Rows from block 13 of the encoder, named by matrix and row number. Rows with one number belong to one attention dimension. Each number is 128 + 32 x the weight over its row's rms, rounded and kept within 0 to 255. All counts start at 0. Numbers have three digits each.
# q: attention query (encoder.blocks.13.attn.q.weight, 160x160), inputs 80-159
# k: attention key (encoder.blocks.13.attn.k.weight, 160x160), inputs 80-159
q.31:091114163097151107159086115138140162117177119160123115090158134135162108161129119204140175160143107136195123176120147161146067170145119097113164205135146133137137042081094099130147115152124058070127097163098104160093091122118103152165091104
q.32:124114162118123171153079110113063121131189139128157105141157063147135087107139173128151098168116126094180127082160169147107141111171093117136105117202174102132116061132101131127136142151180087079140170109126144132138132059176104164159150110
q.33:140117121097110039123185159119156153129113160109108118076116142106116130168118133124118115092104141142068123126092073119111131145124159162087198079121093145098161177142151180131096124105112154162123122159140066106169138146100160096122120158
q.34:078151082103121149168103185116135122108178103127093141086190107082148079112108135193108115145134119163128105157131142140093209147132115088076148065159196143180146099096136091096135155136135098073065135119121087198132119069175169154162128161
q.35:090186087114133173164109139065106082108124140110094125163150144134125159140125108107092109079150132137098177145104162211133151173120122064093135115109131132155125142166115173144157115109122177091155124106081090123124101135147096133146124162
q.36:136142168168105111099176094144102140139149148088178137151152121099105178142180086156130089137137140107054106086119119091113086084118118149154114058112100168111149144151163158122097161121129172146125142108180152066129108110133144127100133146
q.37:118165115106138168157184124130112106089153117146167115173158131137109091111098183140128114128137159114141145063088160152097044094126175115099125141107117125139113141149132124110121059126131047131152168147154159112152096153076116104161104083
q.38:161076110117116089111058102130131167206107149104140108120087115131141155144141116096106157123093076109106136138137106099161195142123088137152115158146140069096125104118126172162102204147131179117109099137076100090109181157132133146105129155
q.39:111106081114079000119114135119153141165109148146092126132108124153131194134133149129127124120117072122166124145122126133155154159152129140207120145201104142077164089123104117141134179127111172158135108100141104173116116103197186158155181155
q.40:088144114100118135104136162167085110124122132121122134149108157091151176133156145137153043067053112115168150097087132169151174170145118094144085110106110123110107076071078154179170088146137143171105153160051120107086124140191158148152130077
q.41:140069143125143099139149151113146155103191140141147108087150107135102085139107151121123155149144113147091125088143110079076124093167123179123220160162132117096136174161161088129093142114113100095132127131198127115168152107109127120125127140
q.42:098139098087120135080071134071116125177080135144100140135094109131120198140162120157087149133167111070144110151151117087123168089117151130172121130173177097096104076145110122158102128117137153135110109057107140150123143133120094123093142131
q.43:119150159148189107186145203126149158092170096117088133056135128118152080112124144132116188124155179185110137102132109141117151195127132107071136157099139107184126150092127092074123129141131088054105118171102094146113162144147096135159139107
q.44:096190086141112161164127122092072097123174126109145130172193139144110149120097121142156052109108146146107155115108167196108120124153137080085131085106133137128136155149129151130158086101132117108130164136122135114148052125134091133155105126
q.45:065143110101106122122124134087120061156087135130106114191117161147114171141145112098095100091171142104106140147098153198146108158107124117162131080115084151102123124141118174160169111096093175111160130070117123135143103117157139115127125176
q.46:124087154110097064060109114159155106170066116154137133127077159103123191137172096127117160141155102074124072154156092080164139141095130184205129111133104150072137099109131124145118164146104185168115097084145154143099161099178164126084154153
q.47:143153130146113135142167116148129156071175102153148155119161115136120079094114158162158116153091165139168159113119125115084081067153162140079129177119145125144140143137131074086134069134132056154145141175162142125148107142082116110147134051
q.48:112157147115121142130122152107131119153117148135124137170117173090178152077184080146134074115151158135173140130111171174144191138116130073140060100118130134133095054084144118147151156136149145104113159156102080104094126129111178137132129110
q.49:138091136116106130119150109109089136134196144086134120087146061109109110130127171136157106148107127096102102093125083086062118101188106159116198097213167116072150117179135149160058131119136111119136114111171114100184154096131134136110157105
q.50:112092176134176098137137131053080164166217096079159113103130096109127150100204179134178118124142137111125131059138116136107161155180105151130142100127151094091126065133153139150022168135143150074126120135121097059129126134124131159132144104
q.51:133148139108095172111162120159160079056054109172119153147143137131090162151064089115117176148156140106155090176138140093147062097081134120158122127127105201118121203138123095099151096123120099165114122054178203177108115102163115102110108120
q.52:122152104120095195149174101131120105086143156127145109193166128137105090141084135127130082111091142121132138132100174164098056078128162116082125105120100153124128179166128136136156065114130091146161161115166129126172083130083117099150105109
q.53:135124136118175074119066157134121152152102101135114159074124127115137189144121125147133191149154105141153088129172073106158204176094096116172132165138161090124101132091107107112093149148156129137079107135082169141093167124180106157117131136
q.54:183093147139078163091116071147101122158131191071169114167128146113154162176099081119163072116073095101080098133138126103154158108125096149155127059133098134091132141169139185181131165123147185163115125108135119074125129100114136137089113167
q.55:082178109110180154173171165089119129067140128135127094150136125156096087117132162098083141089168183148116185098087170188098061117138151082085132174131107120170114162151120146114140069103114079088162156149132106121167100180091119088162101116
q.56:084085134115112187114104113094089102107137155190192066180109086158144084119202138142069132119138165088109102147164181083097157065099185131141076096113154106157086089186145131121138121146132092129142157092112110160158148137079102100099123136
q.57:167178137110150087132157179167140139149165113088068173077149158090127186126104129108189097082089114151153144074075082184166154207166091084103149134142094130091178123046102126135139136125135156135105121173116138104098122113194158160180122098
q.58:126051178153094158136102156131129118166094119126152110144135101127127041134084133084137103150086102155146140189179179138128186162192111112168117082177145146155143146164125176133135195099098141051118108143119079122174152062136115139123112171
q.59:078170081104098087141159127120132103113136128168124118158133140178122147098153156114133119095114144105173172097068140168127065116117167134129127163127111116096131107112113106134185082114090098152178159140143142136148099147130142104157130092
q.60:122156028089079214159113118114111115100157164100129110179171121103118113148065130162113054119072091123135159158105171164098154099134121087098133083170158133131117132157114173174151130125145107113104158090131079131155088091096120131149105150
q.61:090138043090147160151052155081097123129146132124101127131170103132138100136081156146113104126107084170184156128151166201128204176146123044109141141161175108150113094116096147149158129133164087092096151127068120175102104134154109178178122166
q.62:083119126187206100179103178120127168117177100140098115078121135149161069078156150124133147106170149206146182113147128162133137178156116117109143173110136124166134091105137090105160139149121133069123108176084083157092126196146144153143153138
q.63:112139134146146169131078127111095124141136129091115138124140140108130170148129054137132114107151113146079103161159127143140199153117079098120142060106148146137116135132130147141130161125136198100103126075093106112096127111174114150101109178
q.64:076119124083098102142180094160200115048086171162143121157094091146112088125105154152086133128078127140115112106124155131095122139085179095103145140124114099111136143124114144104203088099120079160125173195153104172151122172113139091152121160
q.65:117174116117124188148106179147152098073105097144105099131121162095076135121145103144050099086143147119105177210122175117108171112114188099051124114094126139142135123098135085118168098139149113176077141126075124134157094109118145099111139152
q.66:181123104169134164123105151115052106217162123064173127136138192088141130094090082182128098171142107128103083150107101100129157170146120131122142075094105135102105113060135132178106205126124137043095100131133103119157166124086143149077123126
q.67:151180089135091158173163179178107144098136090113127110116091128105111152140101170139086122126104115125081143176107139100109176134146110107108127094105116163136144165116127122103126149097135170046109139072120057127131126066164116103114135137
q.68:096125174101146149108122066197176156086097206175111117136119094150131141165115130123153146099131162123140097091183140117181115134074134167172110136156185121145136119147087140099135100136128135218164115126110160066087117171168093151121123102
q.69:121107176149182124118116150055135154232081132080085161172131072143156069125099095150141151163092162149163138144154108129117123174134104106101125141110129118091137105144103094103121111144133080114101066153111104171154121100119128123145175164
q.70:162119063140113120107124136093089103178152077110101114097124176124105111090175134083163085155122077156132161134082092163109123110186098112163124150153128151137140138116145123158143141109129148106139134115168116178141088098114146164128129118
q.71:119127160127149166164117111165164136120106194137120143127136111129125168177065119148133101115090084118148120103169149156196130165123133136105155147116114142064105110122067103121155167117126166153120116113083105124076108155151128130168126113
q.72:148107172092167189141144076135162082078131111144132124097165156099156146119189153085121111120097162140152150070150136149116111062136187090094168150094120120106138099122130094162155117140164119136098126125151093149115122159067118103161106116
q.73:090126140088167074127145072190127082092107144089205133110153184158116120180108189102131124155169119145121125160133135148123149170123054138180145106125082160196128132145083146120109085110170124169199177150095115096069100168171142137091114135
q.74:055171086164104000196140147095076154073187093165149150149120119161127210084173158158142187110177102087149176113074121143085129150143122120127142156092092100066118109123160110134104131114065135086133130180152113134105107130182145142142182078
q.75:106135187142144153128194130094115108125103111110147142154128061120163082106110163150126180164152203146142101133141149089076124110077143110104103140162160078178119144181156131127070067182131057115131099126167144086123168111102146105123133152
q.76:096157059129144054165192154077109147104134092100128138155143116144143149122144158167107198164175160169117102101072149119077136150094095107142124163133095085108119135138141117112080127146100090067101107149195143152093114126104146121151149137
q.77:141154065144086130155166108141108120108181112135110141086112159073129207129157138123162080137127074135104126071060114158137117083152093137135156166140142133100120117095134114167126155105108200097118165110173121141060094138140153146149136065
q.78:143125114144075146128128165148119096146127116149103132065140167097122131097133140114147060109115061134099152127085102159115136112210130129114167152133100153125129139127137118146168172078140199124126174135107108166137135115109154109134116113
q.79:140116074122059116125146158146083092094159077135177106095162182117098097079162160115115115132147104139092148125069123119075135086164149125129127138155105121189128170125170149148128121125118109110140182150159154139163167122086159112103098119
q.80:118154095091062076117111174202130129086096128130152158162126146103110112131097132147097139150109124129091165196086137133146130204119072106130092119147103111168094133111113159057150110119072116108122131128115121193134136158165178110094149123
q.81:125190111083087145160104098197146100129149137124159094150112112074148146111125168157115094159091150136121119154119158125151137067077147154078143062110184094100118102139119146109120109148154107166126124147127082078131128111150142142164146160
q.82:056107116071118112132129166087073108124153100147124139157121119123096125095146101125129119090116213085091184102072121107065152154176086135101125080102103112066091119122134102143105089130118114075098201142109141145130160114163149097099118115
q.83:105111032134090142141104151143072086080156105133190110149208139132094075118082144111127137162146069152164144113087139129118105147154112130146111154148115131180092165110142149148118122160106029102150118114156164134092148136115145185122079139
q.84:148184138158169125132159058100126181145173157109093143145094071121143175163137113129160173146138179132134110110143098133135114138056106111155103116144198102148136121148138137111078111161136122128115075085159120092091092125168081175136169110
q.85:101131128126134109180147149157170115081090139142117139120133118128130178152108160156100104095117092119121129092114163163145139149152122124087184148121079127038116107138091089123157155101111182122105148149106105170090111137131148087183128131
q.86:124116134114159127167115132140166120112097144139128128148124113155135153178082131161098126135107090120155119121154173168181122164119129117107174157097080128043107090113075113121162159116124150107116104126104112158094102158134130115185135143
q.87:127149116136172143136137053117109159109191164126122115139094097135107211175124139098150109119110118092155127046149117139167125101104116127187124129155176108111114099130117134157095126154108141141144075083165114082085070141170098209145140081
q.88:187138087203110130128125135160152114164082137042103138138148127134208110176071083145132114166114133127132080142161128090150158163086150160142093118100114126189113127063147101131119144139157114155141133106138140114122140116087140142119151115
q.89:087153182162166085182166092095149105089150172112116164133174129133162164108160156139144135134135135168147141054091124176104112128097120072080141185116120078088104116171136099143125110144137109148114148187145136186107113147120183129192115102
q.90:177078190109142205119105141131116147166139174157148109140144104171143077060165089043114142080112137156115178120163146149113116115143175069133135180109118120116118163118122161130189155124139146101135155167114069143179169165087104078111100087
q.91:155155125120100141098094084146114138129152161097109146081148111116153119179103064146135184152141146143093081153105083085149101150065113186126097113124162120204108189116153136098069110162157083137148101104119148085123163124147135147082113098
q.92:149094176127117122064087110137114171179097132152055141104100109150149072148175087094170132130080124128126153179131081165158161122183107111126124165114133161151145126123075138086212092095173152160155131097090083173177125097156082095129138144
q.93:135121069137117087114154163089089122139138056135124119121122165157113105076180176094135129141141113161135169136075111146067142105188103076169127165171113131142145142149160128145139115117104105105133131123185119184158113100098122136127136128
q.94:158108115136136104115131177064098147192087083115089131141118116165103089114134163102136120148103117155150175159097101153084133137195084087149127140174098150111147140149121118110133111126129092101126093098147080212191101068119122126149159159
q.95:142103096117063109105112151150091069108165074141183095090153189106125088069175157116107107124150114119090142149096120115081142091171153128132132111130106130190142146126182151159144128121123128113145182157148146137174180126086156108090105132
q.96:130152130193129158077144147128154121158088086112073157142112150124129159116127080103109119091125134132106097162152097106153093126135160140164124147160124158067145136117146144150176143094072175100123101084165144148185131203062129115105135103
q.97:114167147097144123188125104077114138144093152174125124198146157155150129098098195118147160149160133147157137117108170174154123149126106147115061173090145077147099116179142124111070103158125079164129095151056126101058085119139102157159118115
q.98:162159115146127132139135098124107185114099097034179163171122117090123123098110191120155111221064122141142187161143150108180183131103098118138088151072109119157073125120075110095083151107141120082130140163151076124107104113104162156138158122
q.99:097120134161145165196140136098115101169204103139196126161159093201101087121080139094162137117165114101141122098090162168123072158148108080091155089035109116143132168095189115142086118144081094080135170133113145102093119153147126149150121138
q.100:112120068100141123108078157139198121062100149182107124086123129166119094188115133114119109156057144149121121187126106104113189080108108190119136183184174098169166125134081037115147079145166075190152126109125079174115126084132138124130096146
q.101:148087078171138153123100104109166116155120173100128069098126111184138071181120134057113105112072158121118127131159111111090134095140159185147141102203144099136162103177179111157094134183147079176155124045136085111166120055120150110124091156
q.102:140156096090068152121101131145192049137103118176101114169146144150106135144113051063087120117163120111125130138088161174164103144095156119090122125119109189100109120059119133098214112088109098145133156138142134177137107190110137116141103138
q.103:135142043108122112127095118121207095110073135143145131117136120182132092186090125048112133183108142125124141185124101107128159078077140168116125193127132120197150144114106060118118088133142063204172158131138094153112123105098153120118079135
q.104:144114157122165061130129128128094190146141097066167120119105132166114104117201160094165078135110106152120173051137124156145179151147137102130109152089105128160114100132105128116158182110120157168161162164138128128133107096134161163136111125
q.105:076138159169133165155156101125126162104101112169133094167096044154172123114119196140139159147119128110151166159125137120130153133057109121118098195077188079118056108139100103113114090174092085161128074103125032112065073119131153138157164102
q.106:172133162059116051111134139068122099226147131103121163127150222081151106110136119131149164129181159147122091096117127157144066104172138127121132071177070154145160119138155199125134139092158138079134146169127188131179174173090093113110097135
q.107:120184110177124131127152139140091146147181145072107166089168153086100199115116073127167101079183153103105175091085073124092091135182073140089139132141110140119140158145164131154107115136150151171100164100122218074136122134163120117107127094
q.108:141142180109163114103105114178120124185088094082142135111152160072152116114093191111196123179131141160150177146159101134196101101083120148166145144145141163149097085107117132128081124135150140199150109114149122102105133129116185173091070111
q.109:095167121080122093146119131157116140074101099166135167157099141098123187117143135184111153179128096148150121144112155130189151135081106117130104192035146139137097122076033102074153109079128158100132144206108127140043100170160120164123154125
q.110:152103093173102184127109093118158102174121183112122091105146111195120074153100086042135120101115159105112131150126113129095107126149133172137144063222128125138167153185202156175119128163112111166156112037140100117176140094124123109129067143
q.111:126151166100132088115154137118094141094119066155122190169112141078129192103137139182117138154162096146146121118130158144146125126121130085113102178041118148115075144083079135095159139092122140067102126194115159136094119189120121130137189107
k.31:148195112147099057132121099134115206126150144119131104075058146087160145131153170209100146113082140111116146174104168135158084128132173144070129178130159104182132069128137123089107126149158135111099150136094113146092122159142079123154100123
k.32:088180153126134098164131122093109168125164117172138141167168139152095133076125129116160158138189141136171172076082187151135125102139120144107023157188149111133152140172104122088114128128121088129119152144139125116127118117123076151176110130
k.33:164057116142097130099146157127135135101118134109126135044102093097125118140142108150107130107079110123093107150146059075082156140134155097142238123099105123135132136108152107151139148111120168110137114112134111143148130135122172109101164115
k.34:186037169179132131123117104130084193104128135135175139066076142138106113105154072111159150093114080098183109088147148131107077093189141097139146124132099156157139143140148122181151179109105174116130108093139115065103145151114099118143125121
k.35:081150079145149061143152126159129174164128118095141110150097116114193164169133187130128156161140110116112189107145101180199106167120100124171106255110093101140135114106089207106117127114130138117152133187104120077106096175141110142148144110
k.36:146123087136152106137116098148155105105125109119137094116083083163117135176116153077110223125064138123074153126112093130177120224089132128137126099072127115137105134105123137071069145182112125126141116089153127128102119161181098108112140117
k.37:136138123146072134145076098099134071125170076124135134154118191092129142146154076076093134139142140100054114204129118136127094116130102187129127085115136215125139135091157161161100135102093180082158114102127081119174114149151127108101117108
k.38:094102138104138113095173155121138145223079170139103138106173072137107092125132139196127111113110107176141117042136113121097147129100156067119117169151126030143160131162140121120151118155138083154089131179086214173115163103107159149160127162
k.39:078180106075152093104174136090148173121090123135085142083110081138108200165132158134168125102076106152159163151097106112127135112099135089115107150163112114090135158174087151105120149137128136157109120107160106112109097071098100124129108134
k.40:145155166162139033156109123162099101118153096142156106202154139104127158110153149092133143154142135138107174074108199160154128142143125102103032165124114125136116121105080143109116167127146108144093135160122146140108168157154157146145136149
k.41:141073107125107138106146159105131150113134146105131143053111114117117099140135095143133108112118117114119092144121076078098140120147139121133246121132120130141138139116162101155141120105122149121148119112154113135150127100116150117109130128
k.42:098159122131173103131186205098131210162072184110112129157117060152129128132144129165105151106147104144166170109142156087089087104135143059128130238144137084125115134149123097146151120080164100137095161134105114146142124139032140093137132151
k.43:144157156159131151130100128153113123096149115141127150073145209129119098075137101122133055099167157096158121113131113126091115042191103148090117091123122139198160101160169084139185102103132145165131122114141103100148116119090114124129119128
k.44:109134105178107079163123078128112137153157126118154113131101149113160186155118120086146181135121126118075149144150115195182092187124110153176145150100110182121134161096135200141089170125100190109171139125116109063112109182189097143128124086
k.45:064157086110171087137165124100136191156123110093113135168110100131156188179133159147138186171114098125139203146124080152191106156087099122170132228103108122107117115115076172116107120115122123127153125167134117071127078146120118141131122115
k.46:123148154097186132112172131122148166097066155122110140152125059155101147139108160165122157125116099156161150087111124061123127126082161087122133136122156066093080116170095057105133109144170077192094124131156148153118129121081147114104122142
k.47:191126150146077171133086126137138043078171095132144116112145187107122092114139094055122091109155169123096103191132159125079132111164131186114134009135140206135145141114175128152106147130113167084147100069149090139144151113154136103097131123
k.48:159174128144106157128138093145174067060133143076074138118136210129120155137141069111116167119157184087084161143119115127097142162146145111113106138150085176129162109129110117105204137109176139161093157166115117191149101148181098107110134081
k.49:138056114110137076133141142087075214124118145168164107101130025135123081115131200128148112143084092172161093100136133098110131081166128149136167126140152084106125177162143110135061119153096119095146096118188145091149161099076156132147136167
k.50:127121159151144126139125081074073151135103124187105174076145099158090121105129060149155174101151099144128082050081100095101033082136133145085134152114150095156129196180176087129118094158096113160104093128125188105116156126112073117143091141
k.51:141136145125106163103127144122135090062128095096150125202096123089150131135090166106106081148095188065121132230150149083130177135139144145126156033107122170085079095081099113158110101104158122079128183085158088144153136110124164113080149119
k.52:128108100130071101135102105127140102131182097102151106168104162106166142178141128094113152178115143113088138211149116155166147171113103177171140115112118202102141125075125202137093154126099170082162142118138094116140114139189128143122140109
k.53:132152186136167131138154132157098172132082175168127136120129112142112139084085136170146103073162142122153091058113169090106109100137149092081140142147146064141099130164146076128156117120144108168097162145104140161109158138087127109117097143
k.54:134078125132135077122148115172131149160102153124130119133116075131138134152097155162129215162093113146089106101147115137187179252077134089160151144127134081109122150124094155096106161181132095125108138166093198163089167137198142160154148125
k.55:075162061130092115144091130101124102146201083132131109164119196110170144143186128080102107126117137073100187200130100191148109106153089184138131181118113163153144097088134174159131107093080166089172123098133074100166088117136098136133134121
k.56:067080122122137208149126103087133125103115133179159094200112091170112102092160113113102183112059140130146141138151176114117064065069146147119072141084194080125097138183134115166146113160071118113093131117103145120097132122090105110144129132
k.57:200161163144106015096112107185096089145132121093106149112176197069153173150126133136144087147200130108090113080108104127132167172177130124142121106157079164129131115081120134092097145112187145198139120148145139125124157162188172146093144117
k.58:183090074125063165124152138156120190144118169058151143102130089114138082135099144153141052183010096168154098112146147130160157116111132089153123132150176102156141133133090082102148144133139138137150166164139173154086079077158183146180163105
k.59:084175104119127117135118141064163076135144075132096139148150153102135179172169123092120140127159136144125185200113110143090099087136096176142105125144107186096147128126141175163096120103123150110143079112139078076177119124094114109102113123
k.60:132051090154089047136138134123126185170136135084159093148070127115164105164144140099115181167095098109109156154165133172160133188136126119185115196131082148127160152088109228151112185117102166087147152158098130109131133153177141132166162133
k.61:122106096155117066134129118142094212201124153118160130115090153095179141137150107152153139149157093122147125121148156160151100095158115109146158252173111128140159143120125186190140185091114166122143133173086110084103135166107128135139117126
k.62:127154140146145178131092101124093156140157118169130137058151199128121130104164081129170083089177120141186144114123134170099099039179109139086116157126116131175161128145149105142170124135126159138144089117132110060105116106094059139131086115
k.63:118094142170181070139160106180095220145120164113166109133080079156149139136112177163162188133131101104132145042153135153195119198117129088149130215110112072140098122131098142089129147146138119139125154160097156100076138179170100143155131121
k.64:112187130110104120155121085116186071059078128150078170117128141139162161121172102134116163114092170106145124165074093156148127148093167105060130135056082122121108119098144095083165096115122142149138199218139080171137125146099130069129129102
k.65:124144112102087135123145156143144056044105112091137160136159150081148114104162140176098084150104177095139131163128171102133208087119153112076123108132100125155123100112102074145134089117165133117073181151138100185115170151063201090144164156
k.66:208131100201135144156137124083083134191178082067165126145156111112163109105076156175123117170133096113157124112122128130126071099132121153111129136162164112141109079132136108193038162157140088090099067092158114109126124122087155155187126162
k.67:149146127188092133125156089137109132135141076136133120119083128088145148143167137109129088146115118110092111115114162133130132054161119176095095128155159176146128104141145108165111150129119170113131118045156072154094165116135168126128126164
k.68:126164167095136140150100116174171146097090193167096146123150133144112133133097134097131161118161159131132109159141108124139159187111157101142149116095132112132142175146137105028154105107117134151150106144115132125112085152154072135128157068
k.69:169118147071159159104111167110123144157075135126117129216140122156133050117049129142099105130112133146128144209158088112077150136109127071124116101108129126114142166132105171120179100113129091128089115216088110163215139104121098105103176148
k.70:086095103164148099105130141064106123173176057119131095099110089114108131144171120122138133156065091163155162106118125134155098110123070137165103191139160124158125080098085135192087133163149112113146085082145129121089102089160175194134109183
k.71:157151154127111219168117094206152096126064194117107140152133115139135152134098140134128101106114100095135130088148156163166086136130167131100161101118104146059098122143140096148140150133122166162128120099062113169122145158109128101154121092
k.72:148122195137172210140180082074172106101104137123060143078147111142149150132143125120160098115113111146177143107121099143105131052102168111081150136113108128100149141152159098154126109164150144150124146110168072154126080111068138109191114105
k.73:099104120159142117140130075210151081076148148049198140109127163175171069172138159086144103142139142101145135187163177113133176158158093106168127094127100171197120127165116132112148106085137145157179160092167131092107115165101121102089076119
k.74:078166093161109025153174105112122102121164093116161139151079139147144201128170163121149098112150108091105127091066117143108130114143075125111164182134082112039105092124127155185101119104075160125148152227169084107114128155166176144122122110
k.75:126121141095120113108154151098126144106137125186134140155158122148140092120092134130132155117193205121119108180114119082046158158154130092133140108138141106135134179135149147089108115101113090099117141173167120100173160116133090101065155097
k.76:127179077102155069149144130067109093108156075134132149160145182166116153113103149114127126122170157158113102146073113144075157119101060082139144145138082113093121151150125161130097125103082121063119163225189115130135138152129146138103104114
k.77:093149116191088111150145103111111105149160067108132129087110100104143203129195133131154132143090099114149159059092139162189065098130091154109125190104138127107105067111128094169075128159120146113145103068145116139037122128153181164163109129
k.78:099113119167097142134136134123106109162135100113138103086085106093130153119180109138141105128093090120139160061108148147162080099162115176115119160148138173130112074121127115187114146148154153134144140081104131130087136104115158130127086165
k.79:096104086166100076128163158098096123120185090103161116059110118102121148122193115136131139144122104140141156078088162125128113124157102170150099174174127137184123095111122129171097156144151127098150165115168151101093134103121160137120085151
k.80:101150050098072075105094146170178142132115116154098120162134133131050111140108100116086135133102112139094168181130143166184114211138063152141092111128142119147162132104115193059146133128089110133143139165077156164133100145219106161145122170
k.81:100145141103042136155099116187083097097154215119133167117169149070151147091152095157164079110100156096106103159106135131118168120163097154073139042167131136123124132159169145129133096101125162159111192132083060158134160178115176118125159092
k.82:088128123070156093127145126045104127121160106078135126141057092136060148152128132150136172157082159150088123101094114097110150106078091142104126175130148107094124130150074134158073081142152110088128141172132121130131127120137140134155153176
k.83:089113052171113096123141156117105140083165159124155120110164103138117127162110133133115127147126100160165129118125174114137151203131110146209087136182131114184090138100114141121085176135149095053153126095162145110104128118147134185127088104
k.84:157141134127149098120129102105136159127143129171118143148171139146127120129099142102137149120137164131110117196137072125103153133104111069135146107100154075124150168149150144075127111134073105124103075148155112108138109130179107154133164095
k.85:130149129139109167161123102163146072133099137108123130137102130132130165120140127123133091095123102100135138065108158174152082089143133144091159126139099171063097095146139108183144140115120167150129174128093115175113147156098154083155089129
k.86:164150134126118192162113090180156064130093167100121126164124138144138154137112132134122086106123113102146121086140165180161084106129146131098171094136092166044091098129139120166156148116131154139119172118095114176128146171094136093154100118
k.87:150155149133168121133123074115147128106132137143109138151170144146138147136101170104140134127116137124137114129146100151134122126093137080147152122105148073097124138153147111095090110155088116122120059104155097126114082165175148183161172070
k.88:150183127076084170135080136145127133179101145195093156142202113177111118125047088081141143166116135147104110159098088123167093128076115144105123152111162129164125167119090160087130130110109074142181115157116091152173155127127135142119113105
k.89:086124191089129138117157092150163089099140172187123116129127094143113167093164080072139130087116127139137144025102121149102110082087147074104148156145161129068085123122100108154180102128130114199121178194152097161124160167137163138139076075
k.90:148066180127178152107162077144126167130094178123135079120078082116153108132147147142135168108152137194123088039157169107135093084123199139164100166158129114079146165106102163137129161178176143139118136139145175070125144137111117100125085154
k.91:126151099144092083124106152121120214122145156132112165090182111122120136138079085124151178152118132149128161198116064077126162176128105111140126140099135086172134186117127137073150126116125105123115094147129141077142101098143089168113118102
k.92:113096124122133116076087131137139153183096123145106079112086112125110095161152111087116131139069113156134184143140088135156143089136101125138087171091162131188146120102093160115200080133194106192153103105050106124128094093153089131107139191
k.93:104104088140164078099140140051095104148185062136140091121095139139097119131187134104135117149110122167156140095105135153111125091143062126167106183166153137150133084128103146181099131138145102093150127120165108129109118101150160173113094167
k.94:139094105117184132092109158062088138170145074131122086163073140150062072144131147101110077142086109165142150141129115154088148103155074117164099146150142162144144110135090171171137126124151095108135110111119081155161109076164133152112125189
k.95:092092111156112075117148139102094124125190092101168098056098120093137132124200115143130128146128105134137131082107154113133119106155105187144121158173130150187127080107122135176102148134158123112148172111165145098103147116107167143122089167
k.96:171137123108098193102054091154154041111067209091097120139127185081144132130096120091085057130106144135105140183136098109133135139095107141144148091168115153111104107157130111180140131139138188122108131119146053177154140106137183127094115154
k.97:090123147155096118155183070158120141212168111160163155108158106182138090108165121133166154150152104096140117076138153158147077125144110115120114129114127107233160109120151134078121152117110105113176173149122165094069125106166087157163094122
k.98:164146093126107088097073105195170091158108148087117135085115194101172154111183070108117103143089145112132164137137104127137163086138126147145103162178135128199148079085097158133147159118153154133151115128147066130133140126117158126144131093
k.99:085109089167107144126148117123123188143168174145152114137166133109162088145073105141173113143179169107100072187148107123139164156147091156118141162146156131101155135127099148164115107159105110157139170132092142113094143159140123120123117185
k.100:184072211118135207133136159110136128136129145149142112138149078113083063110112082071135108072158095168138133051154158117097118126144150120122128045160154141105133139137160171143114171137155154121119115137158094077171166189082158123123142130
k.101:172099153156139161109120182128111150149117102111137116140122122120071099094091100054129130122178101127099165129139124082103090141127118162129119075170207159076110153184147129169111140133120153166123083092119072100166164178127157125064139149
k.102:134116069109112135149068050140137049105159149168127069121147145182143144180156104135097121101139077142137134156095189204136100088114149080137125152131107136135140107081137166139193118122137117100142159128125117156108087183125151123170100131
k.103:211079170147113215129109116135138113144155132137130086123149131119103094114127069068145117068168081153153139098156168142121084087158135124116119041174149164091160131135181176176149164162144161140098119112137106096151137165110147116132135155
k.104:070140066101109144151201135180120127042154076140110138123086133091150170142117130196134208171137122121124098146122144108119196134077137114125113175079135124162103113095121070144178125151106119116100117073156110123091117096116151139135154119
k.105:083102160151147130149156082134129126162129077195130101149105109111166075090148179141110164112171175081130106100144163123100095074112148104111112083158170083180125103171164136122112115145083088113131092054150060111131167143087136110142140128
k.106:100178066110131118131120160108126176128143170054115158107132138115089192156139080110164068134071113146129152135105089141137174129136084147109129180079088124139154144096094107129142129103147153150122166185111204116113097100164138143157113131
k.107:151158141123118104171183144141129168112099147053100125161113107084137151124054114149136159152214165117095142128144091117169106205122119112118102097104124165064112141131180133082084119150133162138115114155104127130143132158126113145051139143
k.108:170201125145110141143104129139124125148138138110117149136178149142105178091165118061136095100132148092112142086088138137133081091186088148095044095148122121116150143185180093125156131101128162138114172141113195149184130114109079075114080120
k.109:105129144133132111118138037112137097116152141169119112101133150122172153146192146176140124104096138136154099124131127182134144079148147114142184167111056080179149105104112169133164103117133115096125139128138125120102105110106113125203125115
k.110:132103132156133172140137171122115177171128107071135098151124106118089107138085073070129125127194106092104184138134128086136080168105125164122085093142181154055125123158156132163080143157127137174122111110098075093146151144126148136073130160
k.111:124151095114133072133109051130153091088142133183122134097109136154156164154169169193112141155051132141144074151118139161134164091120141102136173185088078105195147107095098125075152122104135108100147170131144152149089083096162103136194130119